python train.py --train_examples=39062 --input="waveform_16khz" --num_classes=73 --output_stride=4 --norm="groupnorm" --label_smoothing=0.05 --init="torch_default" --optimizer="ademamix" --beta2=0.98 --final_lr_fraction=0.01
Rows from block 6, named by matrix and row number. Rows with one number belong to one channel. Each number is 200 + 40 x the weight over the matrix's rms, rounded and kept within 0 to 999. All counts start at 0.
# convs0: expand pointwise conv (model.blocks.6.convs.0.weight, 1152x192x1), inputs 0-95
# convs1: depthwise width-3 conv, stride 2 (model.blocks.6.convs.1.weight, 1152x1x3), a 3 kernel
# convs2: project pointwise conv (model.blocks.6.convs.2.weight, 192x1152x1, transposed), outputs 0-95
convs0.104,174,214,175,190,182,222,237,208,212,184,176,227,177,222,196,170,209,169,153,172,218,178,206,198,248,229,224,190,246,205,189,220,203,239,201,187,225,191,217,234,254,227,216,191,204,181,205,187,208,198,205,209,123,233,214,175,204,189,187,238,194,202,156,178,200,196,161,167,136,241,177,210,232,219,290,207,249,233,228,211,220,235,214,164,137,207,215,205,207,213,280,213,171,223,266,215
convs1.104,191,186,245
convs2.104,203,186,211,212,188,176,173,182,237,191,187,187,230,220,197,202,209,206,205,216,183,241,239,184,174,192,209,191,179,139,191,222,183,240,184,181,206,174,153,216,203,241,193,190,208,294,192,237,196,154,251,236,167,244,188,188,220,193,155,198,150,214,211,179,188,186,212,170,213,177,177,185,232,155,218,186,282,223,198,258,207,155,191,213,143,163,150,204,164,221,207,202,178,220,178,247
convs0.105,196,199,204,207,204,201,203,204,200,202,201,195,193,197,193,192,196,213,208,199,205,196,196,190,201,202,204,208,191,202,189,199,202,201,196,201,193,212,209,210,200,204,200,204,208,198,190,204,204,210,208,204,198,190,194,197,200,188,207,198,196,209,209,200,197,215,209,209,201,198,203,200,219,197,201,189,189,197,195,199,219,201,208,189,208,203,191,206,200,203,207,207,180,196,206,214
convs1.105,112,234,221
convs2.105,195,197,199,199,217,192,196,213,221,205,202,203,198,203,198,199,190,202,200,209,200,202,185,188,207,204,199,197,199,195,193,208,204,201,195,198,204,199,208,200,199,195,200,205,197,200,197,207,201,201,203,187,204,192,207,196,201,206,209,205,193,197,212,205,208,215,208,207,184,199,196,207,189,203,206,207,200,194,192,207,202,203,200,203,206,200,195,197,196,191,200,210,205,195,204,202
convs0.106,168,208,129,197,216,137,190,154,155,161,218,204,170,218,193,209,191,200,141,219,190,152,245,179,256,213,217,205,212,197,180,177,233,195,173,142,213,264,229,214,163,195,191,151,217,233,226,193,137,199,228,195,207,241,221,204,235,182,174,267,284,177,160,175,249,187,172,156,171,220,219,242,197,200,240,243,265,252,214,161,156,204,231,201,142,183,262,222,207,187,234,189,209,231,263,200
convs1.106,177,151,174
convs2.106,184,170,191,200,190,151,197,176,166,182,193,103,243,131,203,192,203,209,181,188,196,187,226,177,190,217,111,155,185,164,137,183,243,224,236,202,154,208,192,173,184,201,171,162,197,184,220,232,230,205,224,191,188,292,236,167,213,175,213,251,155,213,219,154,205,189,127,239,215,186,209,196,199,179,87,137,162,279,205,226,191,110,193,231,160,148,86,224,149,184,197,190,176,216,253,179
convs0.107,192,224,178,157,199,182,232,178,211,192,172,286,173,216,245,176,207,163,169,197,180,157,230,158,182,200,222,161,255,183,184,179,197,228,181,161,163,281,184,260,142,208,163,77,252,197,260,164,152,177,199,283,114,214,218,213,196,158,163,206,277,207,180,187,210,220,149,228,176,190,271,227,260,277,310,211,188,186,266,157,228,207,257,157,179,173,237,150,201,207,246,252,161,203,242,213
convs1.107,130,65,62
convs2.107,214,181,252,135,193,214,196,171,170,225,193,158,200,145,252,218,197,118,241,69,206,262,291,167,197,245,139,126,325,140,182,240,181,288,274,209,247,232,180,235,184,309,214,52,234,174,209,246,195,152,182,268,181,330,268,105,332,153,130,239,186,184,162,169,305,237,206,150,343,223,246,273,158,168,93,179,191,164,159,165,187,155,250,155,207,224,134,188,248,182,276,209,261,235,151,301
convs0.108,195,174,207,197,235,214,209,188,209,203,163,166,214,207,222,192,191,213,197,188,190,190,194,213,214,192,214,198,205,205,220,210,187,196,189,178,184,215,220,202,201,189,186,220,217,200,211,222,219,229,178,211,182,206,207,246,219,169,207,196,178,197,211,197,196,216,215,214,169,197,203,208,193,200,202,179,201,204,205,193,207,209,210,218,217,227,189,204,179,199,193,208,193,186,178,214
convs1.108,242,234,125
convs2.108,196,201,196,197,207,176,211,215,226,203,190,223,170,191,176,157,221,214,202,206,196,197,172,185,212,198,195,191,206,174,192,198,198,198,189,213,197,197,225,212,170,193,187,200,180,177,193,212,174,211,198,189,248,194,199,214,207,232,211,200,209,201,223,203,205,211,221,199,176,192,187,184,184,181,185,194,210,207,197,187,206,239,188,175,198,189,196,183,207,185,187,194,211,188,185,193
convs0.109,186,200,199,200,194,220,233,209,204,209,214,245,206,206,197,195,174,184,204,197,203,180,195,204,193,232,211,216,167,166,221,204,164,203,188,197,195,202,189,179,212,203,169,199,174,189,235,154,216,153,197,213,167,246,212,185,224,153,177,176,221,182,218,231,162,187,213,204,242,150,202,221,243,199,197,205,185,220,191,186,211,196,214,212,198,230,181,169,178,163,202,196,182,212,164,204
convs1.109,191,235,261
convs2.109,148,182,193,182,251,193,181,210,255,211,195,238,196,235,179,185,214,214,204,196,168,211,209,184,189,224,185,196,216,170,197,189,249,193,211,194,194,213,193,205,162,204,202,198,236,199,202,183,226,164,209,173,215,168,198,198,209,165,211,230,198,199,221,182,232,228,221,225,211,186,184,201,198,222,208,188,253,176,191,207,210,230,195,225,195,213,193,184,178,181,183,190,209,174,197,235
convs0.110,194,208,218,207,132,239,196,227,214,187,227,236,171,218,183,244,189,177,127,197,225,122,196,211,281,230,237,192,166,172,181,182,217,156,165,167,224,207,197,183,177,228,189,148,194,187,210,180,174,185,134,183,144,231,239,125,193,213,197,208,172,138,193,199,205,214,180,142,170,268,236,203,249,232,279,203,210,224,226,140,204,226,175,176,145,223,214,212,206,234,264,239,120,149,244,226
convs1.110,180,161,197
convs2.110,180,201,217,118,192,226,177,178,118,291,210,203,210,172,189,159,187,144,224,152,247,263,273,142,252,223,194,231,246,258,178,240,176,188,210,213,231,186,230,164,228,258,191,142,209,231,193,223,173,160,163,266,201,211,224,87,343,222,115,227,170,264,202,206,256,198,245,194,294,293,221,202,199,206,111,250,184,178,196,183,141,129,186,163,269,149,167,134,173,151,200,211,205,192,187,255
convs0.111,202,185,215,219,182,194,216,221,197,237,180,216,191,207,177,204,203,211,210,204,224,196,204,206,171,186,200,196,173,223,195,183,198,162,195,197,212,180,219,203,209,191,193,224,197,180,176,177,215,205,199,207,187,196,184,194,215,194,237,191,194,232,210,202,201,226,211,239,198,147,254,197,242,186,203,209,170,191,172,213,227,195,182,221,190,191,177,196,199,177,198,166,196,193,199,208
convs1.111,194,160,172
convs2.111,193,195,196,196,193,176,199,208,209,211,194,212,189,191,195,191,201,196,188,210,208,197,193,180,196,219,227,197,212,192,201,197,204,208,182,189,194,207,208,189,200,218,210,194,198,194,187,188,198,175,202,186,229,206,204,208,206,204,203,196,194,203,204,220,199,207,218,217,192,211,199,190,186,207,198,194,210,201,192,193,200,197,201,198,199,205,206,179,205,193,192,201,196,189,184,194
convs0.112,211,207,194,202,211,208,221,185,205,202,210,208,206,203,196,200,199,197,218,192,203,201,202,205,218,203,210,183,206,202,208,216,223,225,191,189,193,198,178,210,196,169,199,207,212,218,191,207,194,205,192,200,203,201,195,200,191,211,195,197,223,196,213,200,206,185,197,224,194,211,212,188,191,216,211,182,210,208,204,198,206,215,191,204,204,201,203,201,202,218,211,215,197,208,194,209
convs1.112,256,180,127
convs2.112,197,206,207,206,206,207,185,190,199,188,204,204,200,205,183,177,209,206,209,199,199,200,209,195,190,197,205,181,193,194,210,217,202,208,199,191,197,203,199,195,201,195,202,201,190,211,193,198,204,190,201,211,203,200,186,185,208,225,183,199,204,203,203,198,211,189,196,176,224,218,198,199,197,210,206,192,210,189,202,188,186,204,204,197,200,199,196,202,195,207,197,201,199,201,197,199
convs0.113,183,189,172,201,215,209,196,225,175,224,227,171,215,179,223,187,209,194,204,222,168,191,169,167,187,199,206,194,193,190,171,185,183,190,221,198,186,205,227,202,238,186,174,217,206,196,193,190,213,218,192,216,205,178,199,208,214,171,200,183,229,192,203,210,172,196,223,230,212,221,178,221,186,217,198,208,205,196,204,224,189,207,214,233,205,186,205,216,211,199,153,193,197,208,195,187
convs1.113,169,259,167
convs2.113,190,182,194,194,185,193,208,192,222,206,199,183,176,193,203,218,207,196,214,220,194,192,186,189,197,204,186,203,197,187,166,213,210,187,218,206,178,202,205,216,197,202,192,193,190,200,217,214,210,195,200,175,207,230,221,210,175,175,228,203,198,201,200,197,201,206,181,220,167,173,183,194,196,173,187,190,217,233,203,227,216,198,206,212,161,213,185,202,209,205,203,194,202,220,203,200
convs0.114,209,201,185,194,202,175,203,196,192,174,205,214,189,201,179,205,194,214,211,197,241,226,201,207,187,153,195,215,195,194,222,177,196,217,186,206,196,209,215,206,167,195,218,190,219,189,198,179,197,183,215,201,216,183,219,194,238,201,223,217,203,206,207,218,187,201,224,184,201,190,225,202,206,202,200,191,189,179,211,191,210,172,220,178,201,200,170,209,242,191,186,179,177,195,228,223
convs1.114,195,170,186
convs2.114,224,203,195,199,212,225,188,190,195,215,189,177,209,162,224,215,180,201,218,180,212,225,185,234,195,189,204,220,203,190,188,198,212,175,212,200,210,210,196,158,190,203,191,205,204,176,198,160,204,230,199,170,165,174,184,206,198,199,200,235,215,209,186,189,187,220,207,195,181,193,207,195,203,220,193,186,211,185,193,189,209,215,178,194,211,206,196,214,219,201,199,197,210,216,187,191
convs0.115,201,212,197,199,197,197,205,185,189,191,208,208,196,205,198,199,212,201,206,197,208,207,199,190,214,199,202,196,209,205,193,206,205,208,194,211,193,197,186,207,194,201,205,185,211,206,190,195,188,193,201,211,200,195,202,193,200,201,196,201,205,200,202,202,199,198,190,202,201,212,203,193,205,206,203,191,208,200,198,197,189,206,198,186,199,198,202,210,206,200,203,209,184,194,211,199
convs1.115,202,261,255
convs2.115,196,194,201,201,204,190,199,201,207,193,202,207,201,210,197,194,206,200,193,197,201,199,198,196,200,200,199,196,200,197,193,199,203,200,197,197,202,197,202,204,201,200,196,196,203,200,198,210,196,196,196,196,199,197,207,201,201,202,202,204,208,204,207,195,203,198,203,198,196,202,196,193,196,202,200,202,205,195,202,197,195,199,196,196,198,200,201,198,192,203,195,199,194,195,201,207
convs0.116,176,168,170,193,219,216,184,213,171,174,231,248,135,232,179,212,208,224,146,199,184,215,213,169,218,160,251,181,234,189,231,215,182,204,190,174,203,195,218,258,178,187,273,134,206,161,225,254,203,225,151,215,195,201,169,223,197,206,212,213,163,169,220,166,216,200,164,201,168,242,251,224,183,188,263,169,200,187,173,189,214,189,235,189,200,215,193,225,188,170,196,184,138,225,225,272
convs1.116,161,222,181
convs2.116,134,159,235,238,223,109,244,239,255,225,217,248,180,287,165,174,233,235,135,245,199,185,173,177,210,218,250,147,230,156,207,165,221,237,184,156,154,146,215,214,166,252,216,183,201,163,143,247,177,187,235,210,209,221,240,244,193,249,222,194,193,171,216,239,176,205,210,246,160,248,198,212,132,224,216,221,220,228,149,207,173,220,158,214,183,175,221,150,172,189,176,214,189,192,193,199
convs0.118,204,206,208,192,207,194,200,205,207,213,199,198,196,195,202,201,202,208,199,207,204,188,190,198,199,210,203,196,195,209,203,199,206,204,196,210,199,204,207,187,210,197,201,197,204,199,194,190,198,196,196,198,201,212,194,204,196,188,206,205,215,205,197,197,193,197,198,209,197,195,203,200,207,200,201,189,207,194,197,190,211,199,204,194,207,202,199,194,193,187,192,206,208,202,197,196
convs1.118,225,200,268
convs2.118,195,196,203,203,203,194,199,198,199,197,200,198,200,200,196,200,201,201,203,199,200,204,204,202,200,198,198,198,200,201,194,203,199,200,204,199,203,197,204,197,199,200,201,197,201,200,197,206,199,202,203,201,197,197,199,200,207,206,203,203,200,198,198,198,204,201,199,197,200,200,194,201,199,197,197,197,201,199,200,195,198,198,199,200,203,196,197,202,194,195,203,200,204,199,201,201
convs0.119,189,202,200,188,184,196,206,196,204,199,212,228,189,208,208,195,196,191,187,187,193,197,189,191,212,198,203,180,227,184,190,198,210,210,184,192,195,209,194,207,195,200,197,178,211,192,215,208,192,200,193,209,194,199,201,178,214,207,200,207,203,191,207,200,201,213,178,201,192,227,203,213,212,221,227,197,207,194,208,204,209,210,215,182,187,212,191,194,204,201,212,212,166,188,217,199
convs1.119,139,256,212
convs2.119,188,190,200,183,202,187,199,200,201,204,212,192,204,211,196,192,196,208,197,199,207,200,205,199,205,198,205,198,208,202,204,213,205,206,195,204,201,211,197,211,195,205,207,189,201,205,199,210,198,197,197,206,191,209,205,208,203,188,201,207,205,203,202,205,200,199,194,200,200,209,193,194,187,210,191,200,213,205,194,216,202,192,184,198,198,195,207,185,188,199,186,195,192,196,195,195
convs0.120,212,210,203,188,208,206,208,220,208,202,198,222,189,223,201,203,202,190,189,188,205,207,188,178,214,192,205,187,222,181,183,220,204,206,184,199,174,193,190,205,206,201,211,178,207,186,191,210,194,187,191,199,188,201,210,183,200,213,212,207,196,209,195,205,195,199,187,180,189,234,205,206,220,192,205,190,213,187,207,198,208,207,207,183,203,197,204,194,185,205,214,192,170,185,214,215
convs1.120,186,268,170
convs2.120,195,181,199,196,196,187,215,188,191,201,202,168,203,201,219,182,208,188,201,172,212,211,202,220,222,217,203,197,229,191,191,205,208,220,229,195,214,186,219,188,195,213,196,184,219,214,185,240,214,199,205,223,209,214,207,193,234,176,198,197,197,202,194,200,205,213,196,194,230,213,204,211,200,197,170,226,194,219,202,207,207,201,201,192,213,207,180,190,184,191,189,193,213,188,185,233
convs0.121,198,178,233,188,213,194,268,179,223,195,170,219,208,180,151,210,228,182,183,195,202,204,188,235,221,183,181,204,153,176,180,162,164,236,151,202,184,254,184,167,164,215,177,156,240,201,193,162,174,139,240,197,197,202,187,139,232,192,213,195,213,205,188,234,179,243,202,164,203,247,246,205,234,164,212,213,132,206,233,172,232,184,184,219,196,217,178,178,224,191,247,239,150,126,217,222
convs1.121,222,163,255
convs2.121,239,256,213,206,252,246,189,186,207,177,210,166,232,182,193,149,177,212,246,178,165,256,217,217,180,217,170,217,173,171,217,237,182,175,233,187,189,181,219,198,193,188,223,179,227,174,226,182,150,194,182,211,244,156,196,160,232,213,177,149,218,207,167,137,197,241,181,177,273,191,163,189,271,167,156,155,150,182,188,132,182,204,231,189,247,206,203,226,201,184,265,187,233,194,231,195
convs0.122,183,178,190,162,181,162,196,185,170,195,182,254,208,210,178,182,200,223,170,131,192,221,207,221,228,145,201,181,186,225,184,221,169,175,146,229,186,215,184,207,142,221,187,131,215,169,190,225,188,196,196,213,216,177,203,224,229,238,236,210,188,223,221,179,204,197,191,178,176,273,238,227,208,199,219,224,160,154,191,228,231,167,201,172,180,211,166,272,233,207,257,201,141,137,221,214
convs1.122,213,185,223
convs2.122,309,177,157,0,169,255,0,179,319,163,266,119,327,139,202,168,89,356,273,193,145,343,253,175,310,324,275,275,268,104,292,236,123,274,318,246,264,338,0,269,0,283,242,246,279,277,300,219,269,64,173,351,181,208,185,10,294,124,0,213,95,171,340,44,304,230,243,317,336,327,402,263,138,236,74,348,304,173,0,294,268,0,146,203,341,44,171,161,0,137,313,19,187,158,195,363
convs0.123,151,219,174,159,148,220,126,240,174,109,228,232,79,210,229,229,235,171,33,112,237,251,177,260,338,193,258,115,270,127,198,215,229,204,163,200,206,250,221,256,247,280,240,145,220,167,253,181,208,110,172,181,158,248,226,77,254,247,202,255,104,201,252,200,167,187,138,74,87,337,203,183,207,252,328,242,240,136,231,174,257,193,261,118,150,213,132,214,176,184,281,199,8,119,278,161
convs1.123,228,206,192
convs2.123,192,200,200,67,155,325,151,183,18,268,228,71,217,135,191,165,155,148,240,124,285,287,243,209,261,250,166,280,293,239,162,284,180,248,263,221,247,251,242,155,242,252,158,147,268,167,211,252,218,146,166,243,269,219,181,98,373,165,89,300,199,291,144,215,206,230,198,233,436,273,235,252,193,197,47,223,56,171,147,229,216,31,233,119,246,197,93,140,131,172,170,207,235,180,153,192
convs0.124,134,109,190,295,237,160,229,120,191,273,185,191,194,212,122,140,241,231,153,215,164,127,318,198,184,153,180,225,52,322,195,198,191,134,177,162,251,148,254,193,108,156,177,147,245,182,234,245,167,286,207,279,248,226,134,324,238,163,167,218,310,176,215,155,201,287,190,272,164,169,331,288,206,227,202,229,116,174,198,176,233,165,224,293,180,209,277,293,206,275,223,217,236,197,178,179
convs1.124,210,237,213
convs2.124,174,43,230,159,277,123,172,235,288,100,262,160,193,214,284,233,188,240,199,166,303,204,242,221,188,233,212,191,300,125,126,180,237,171,324,149,224,191,207,264,80,218,231,145,274,196,242,355,237,209,228,198,185,188,279,185,139,157,317,253,86,195,217,192,250,162,228,216,258,194,262,225,163,138,156,207,204,326,164,259,232,163,246,196,72,192,241,263,86,176,158,212,249,137,248,253
convs0.125,220,219,193,181,176,211,189,191,223,199,216,214,202,218,211,187,179,212,189,183,214,189,195,208,238,196,228,169,218,180,196,234,220,211,160,211,177,200,185,206,197,189,220,176,210,212,217,186,190,182,183,190,174,210,197,185,209,217,188,226,199,197,205,201,183,176,184,185,172,227,187,194,231,226,210,181,230,197,190,182,209,215,214,175,176,205,200,211,195,205,242,194,181,213,217,209
convs1.125,244,162,161
convs2.125,201,195,198,204,196,191,171,201,219,186,200,193,211,195,198,193,199,200,196,193,180,207,188,192,198,208,202,195,200,175,201,215,204,220,199,177,205,207,191,215,194,203,196,193,197,214,202,205,192,181,210,208,204,207,203,181,197,202,191,195,183,192,201,179,233,200,188,180,222,190,197,197,193,210,192,193,216,203,192,202,185,207,199,216,189,214,194,195,181,207,217,201,196,211,198,212
convs0.126,235,180,151,135,238,186,202,182,310,213,202,240,217,193,201,197,217,147,152,174,204,148,287,214,263,161,184,179,213,200,209,205,180,229,200,217,163,220,149,204,177,205,140,182,192,257,201,203,195,140,207,223,180,152,222,183,175,271,217,210,172,143,233,283,172,199,210,101,197,234,262,235,177,200,224,190,167,158,157,178,200,197,232,209,214,225,164,221,223,195,239,238,201,166,193,216
convs1.126,202,213,242
convs2.126,193,190,193,197,207,212,217,214,177,205,194,190,199,198,208,216,188,172,226,184,213,221,246,200,185,193,210,233,233,177,178,194,199,191,195,188,199,190,208,154,208,213,166,178,223,202,186,198,199,160,198,205,192,186,213,161,253,220,180,204,206,187,193,225,208,222,220,182,268,238,213,217,197,187,182,193,192,170,210,183,200,194,219,186,218,199,194,205,213,178,187,206,200,197,171,226
convs0.127,211,189,203,191,200,198,196,213,193,198,214,199,187,193,210,205,218,205,189,200,205,215,172,195,228,199,210,183,208,196,207,205,203,197,199,209,182,220,196,192,199,199,200,190,208,193,194,204,196,215,185,198,213,193,202,186,198,209,209,210,195,214,196,198,216,197,218,194,189,224,183,185,195,191,197,194,206,188,213,203,218,204,215,211,201,225,192,192,195,187,205,188,186,184,202,202
convs1.127,198,115,144
convs2.127,207,199,205,211,217,186,194,198,211,205,207,202,228,184,182,181,210,200,205,186,209,224,198,201,198,201,193,194,216,197,200,207,196,219,208,193,211,199,210,181,208,213,187,186,203,199,187,228,195,198,222,203,175,196,225,195,250,216,182,226,212,210,195,185,209,207,196,187,223,221,208,196,180,209,178,195,191,180,197,193,181,182,179,185,209,189,185,190,166,190,206,214,208,202,225,220
convs0.128,214,210,170,212,174,209,218,180,196,178,186,200,184,201,205,190,174,206,221,185,195,217,221,172,197,197,200,209,226,211,184,209,218,189,232,204,202,206,173,228,194,198,191,209,231,199,191,217,212,198,207,199,215,195,210,197,209,214,200,192,196,199,191,187,224,205,206,206,177,210,204,195,211,205,230,194,210,201,224,220,196,214,197,168,207,172,213,195,201,214,193,212,173,183,236,205
convs1.128,218,150,194
convs2.128,199,208,198,212,198,201,199,208,193,201,203,206,199,206,205,192,203,209,200,193,203,199,203,206,196,181,217,193,193,200,208,208,200,196,197,200,190,191,207,185,204,200,207,191,200,195,190,186,179,213,193,211,196,200,193,198,206,218,198,206,204,205,191,206,193,200,192,197,207,208,189,207,210,203,202,199,200,190,211,183,196,207,195,193,212,182,199,197,218,201,200,190,199,212,198,197
convs0.129,174,253,237,110,212,234,196,242,209,188,177,271,138,194,163,232,193,163,124,208,214,154,216,235,260,256,226,199,170,188,215,248,221,204,206,224,194,184,176,157,243,273,184,166,208,224,251,114,141,91,215,194,150,230,196,94,177,202,193,212,170,197,206,259,147,223,169,114,194,250,195,202,213,233,299,243,236,190,207,149,249,188,241,160,211,262,214,195,141,196,297,264,126,245,255,197
convs1.129,238,208,179
convs2.129,168,184,203,122,262,123,148,198,154,198,185,161,244,136,132,174,124,175,216,88,219,277,385,198,229,214,194,264,202,179,166,170,191,216,227,229,196,228,183,167,136,205,184,116,262,186,186,243,170,111,185,260,174,166,227,98,308,219,157,236,180,215,202,207,260,243,248,207,341,214,261,174,183,230,161,172,202,193,173,227,200,144,181,144,305,177,153,181,120,156,194,178,189,189,203,244
convs0.130,208,204,136,185,213,206,229,174,188,192,170,176,215,199,177,235,212,188,217,177,160,174,224,181,191,240,170,225,203,259,154,199,182,200,262,211,192,203,173,198,199,195,155,241,227,225,159,219,239,238,209,239,217,215,154,233,210,149,202,176,200,201,158,206,173,199,220,209,182,178,189,209,220,149,198,232,185,306,194,221,142,181,179,218,198,179,210,191,207,210,196,231,207,135,229,195
convs1.130,201,243,211
convs2.130,185,212,198,235,237,213,152,191,189,203,248,171,216,138,164,171,215,201,218,198,211,228,222,199,181,220,151,201,248,202,188,199,186,193,185,219,176,166,224,174,211,199,181,188,199,173,178,235,204,198,229,185,202,136,226,159,220,235,246,214,179,238,183,191,222,227,207,163,240,220,198,191,222,233,172,197,183,198,192,182,179,169,213,154,182,209,186,204,135,187,171,225,164,202,214,195
convs0.131,198,197,192,204,199,210,177,185,191,192,207,196,192,201,201,216,219,184,183,194,207,194,208,219,225,205,209,193,214,198,207,195,193,215,200,193,195,195,205,228,202,215,196,186,204,201,195,202,189,184,212,203,177,229,203,187,213,193,203,201,192,191,217,213,195,186,187,166,188,223,214,200,190,212,222,215,212,218,202,193,178,190,210,207,185,187,205,206,218,196,204,205,203,203,209,197
convs1.131,166,158,240
convs2.131,238,238,219,183,197,241,191,170,204,205,175,198,241,147,237,222,181,200,232,201,193,252,202,218,213,195,192,206,196,200,213,192,140,184,243,204,224,193,206,218,178,183,196,214,220,198,199,213,207,221,225,195,195,187,181,207,173,172,207,177,212,160,217,187,181,212,199,172,155,179,233,211,215,208,198,203,213,197,179,213,201,219,194,191,203,228,208,241,199,196,224,217,247,194,192,190
convs0.132,179,210,191,153,201,202,187,191,173,201,207,212,187,207,216,217,240,161,154,170,195,206,190,237,243,211,221,201,219,140,193,199,178,231,207,181,177,204,200,202,203,214,162,136,200,205,230,205,175,160,233,202,152,226,227,144,203,235,180,190,192,180,160,201,212,193,183,128,163,259,196,205,221,203,248,241,209,232,226,179,200,197,233,176,180,221,198,219,211,203,249,210,155,173,257,205
convs1.132,243,186,168
convs2.132,297,125,195,188,324,235,220,160,227,164,318,128,252,215,225,204,237,197,253,157,253,267,198,261,206,226,171,209,270,157,156,191,202,157,158,195,282,131,251,45,156,226,181,170,306,179,156,211,174,154,255,228,80,186,226,140,335,170,187,233,183,177,195,168,337,176,166,187,284,258,236,228,112,257,107,252,195,137,164,137,102,183,209,232,332,182,154,216,167,183,218,214,186,176,214,322
convs0.133,165,262,134,129,225,190,204,186,190,183,196,212,219,199,162,180,223,212,166,209,200,226,207,198,250,101,220,203,186,180,161,188,162,198,197,204,129,226,240,149,157,182,159,91,262,227,253,168,183,229,190,260,230,257,183,216,224,156,244,189,192,199,174,173,186,151,227,142,132,245,147,238,140,153,190,195,200,180,230,207,173,127,270,167,188,253,181,235,201,192,203,215,159,160,226,207
convs1.133,189,207,228
convs2.133,218,186,240,200,208,227,197,106,203,147,163,138,236,112,215,119,181,168,209,129,165,312,215,146,102,222,119,213,265,80,202,269,105,240,268,191,204,200,215,145,184,197,173,125,263,254,145,265,185,173,273,185,260,188,212,102,327,155,187,169,181,196,193,156,215,224,117,185,263,184,201,236,283,114,149,100,145,161,234,160,159,141,204,210,157,210,124,234,136,76,240,287,231,186,227,268
convs0.134,211,226,193,193,166,176,185,184,190,194,205,224,207,188,199,211,211,213,207,203,236,218,190,207,198,180,212,176,195,212,203,203,236,194,172,201,192,238,185,206,172,197,209,175,231,203,197,168,171,164,214,196,197,202,210,179,234,221,193,220,219,193,204,228,186,193,203,174,199,198,208,196,213,233,230,182,218,204,211,192,205,183,222,148,188,188,190,201,227,203,205,203,178,200,233,197
convs1.134,194,168,177
convs2.134,208,239,223,227,229,233,235,161,140,173,234,155,202,180,215,213,185,172,167,165,247,208,210,258,187,183,181,251,216,239,191,237,216,168,207,168,250,172,223,141,237,202,222,205,210,162,197,218,187,274,172,239,199,195,206,201,213,190,238,233,217,215,135,182,162,179,172,175,274,167,138,213,260,235,159,218,134,186,261,153,178,177,220,186,228,196,216,209,184,231,199,234,240,222,224,187
convs0.135,208,187,218,199,194,195,194,196,188,213,181,207,189,207,201,203,188,220,212,184,208,215,176,196,194,197,214,198,191,210,181,195,219,193,204,197,206,195,201,218,203,182,204,205,197,191,185,220,213,199,189,187,201,183,196,183,192,218,196,201,206,216,188,186,214,204,201,206,203,195,202,194,193,186,192,201,201,188,200,206,221,206,196,200,204,205,210,203,195,204,204,180,194,198,209,206
convs1.135,240,217,125
convs2.135,204,207,195,198,193,201,203,198,197,201,199,213,201,204,198,196,208,197,208,193,197,198,208,209,200,199,202,198,192,202,206,199,201,188,197,198,197,196,206,190,201,205,193,203,199,187,192,201,205,206,191,188,198,195,200,196,204,199,194,199,206,210,198,204,198,199,207,195,192,200,196,203,200,207,199,199,209,193,209,193,204,209,195,200,198,204,203,203,210,206,193,196,197,195,194,201
convs0.136,155,218,232,197,178,205,198,223,152,158,204,230,183,192,187,195,221,183,176,212,215,226,201,172,193,192,176,247,177,140,214,185,145,191,203,241,220,198,205,213,176,294,210,135,196,204,218,188,206,213,245,211,217,189,210,190,224,186,214,213,136,213,132,206,222,236,172,130,205,233,164,228,187,175,200,220,189,203,259,198,166,199,235,147,217,251,209,264,258,237,218,232,144,159,220,218
convs1.136,179,176,171
convs2.136,200,195,194,195,190,208,212,204,189,217,194,191,201,188,231,215,196,191,198,193,216,202,200,202,201,187,202,217,212,201,200,193,192,198,204,195,209,196,210,189,200,213,188,201,204,195,196,203,209,227,196,192,198,194,198,206,193,197,207,210,196,210,194,213,180,207,213,219,175,208,209,205,194,181,189,197,200,209,195,204,203,211,187,192,201,205,204,209,209,205,196,193,209,198,187,182
convs0.137,190,193,197,220,197,203,193,195,195,203,198,190,192,223,204,184,218,221,196,184,196,202,207,204,198,181,205,210,209,216,180,204,191,192,210,194,203,184,215,215,212,213,210,165,202,194,192,232,209,208,210,188,207,209,206,194,177,205,225,196,180,214,185,195,204,214,187,182,179,215,209,202,191,198,208,209,193,187,183,199,207,202,207,214,191,203,197,234,191,206,213,182,180,188,232,207
convs1.137,157,209,181
convs2.137,202,201,203,208,184,196,215,196,188,203,204,197,189,198,215,215,201,204,183,196,210,194,193,201,203,189,207,213,211,196,191,208,203,214,195,202,200,198,206,202,207,222,194,188,189,193,187,216,202,210,198,211,191,222,209,198,210,193,206,203,202,204,188,204,179,191,195,211,182,219,207,213,200,190,189,207,203,216,207,207,219,190,181,200,195,198,215,180,218,193,192,186,187,206,188,203
convs0.138,196,207,197,189,192,196,210,196,187,187,213,218,188,210,224,191,200,205,191,194,212,209,188,164,196,186,208,186,227,190,205,199,194,212,180,205,196,224,205,214,192,205,206,170,206,190,198,198,196,190,195,212,196,204,215,198,194,202,196,207,209,200,184,190,201,199,191,199,198,210,197,196,223,212,209,194,209,187,229,196,202,205,226,180,210,203,200,202,195,186,202,197,173,203,219,200
convs1.138,172,150,177
convs2.138,195,206,212,204,202,190,215,197,208,201,197,206,194,204,187,215,209,200,204,204,211,187,202,200,205,195,200,199,201,208,192,193,215,194,203,188,187,199,193,192,209,193,192,198,194,189,188,197,211,204,206,180,203,221,199,202,189,190,200,201,210,199,204,200,194,197,198,202,194,183,194,206,192,213,212,206,212,214,214,212,214,201,210,196,187,201,202,195,204,191,185,211,201,206,207,198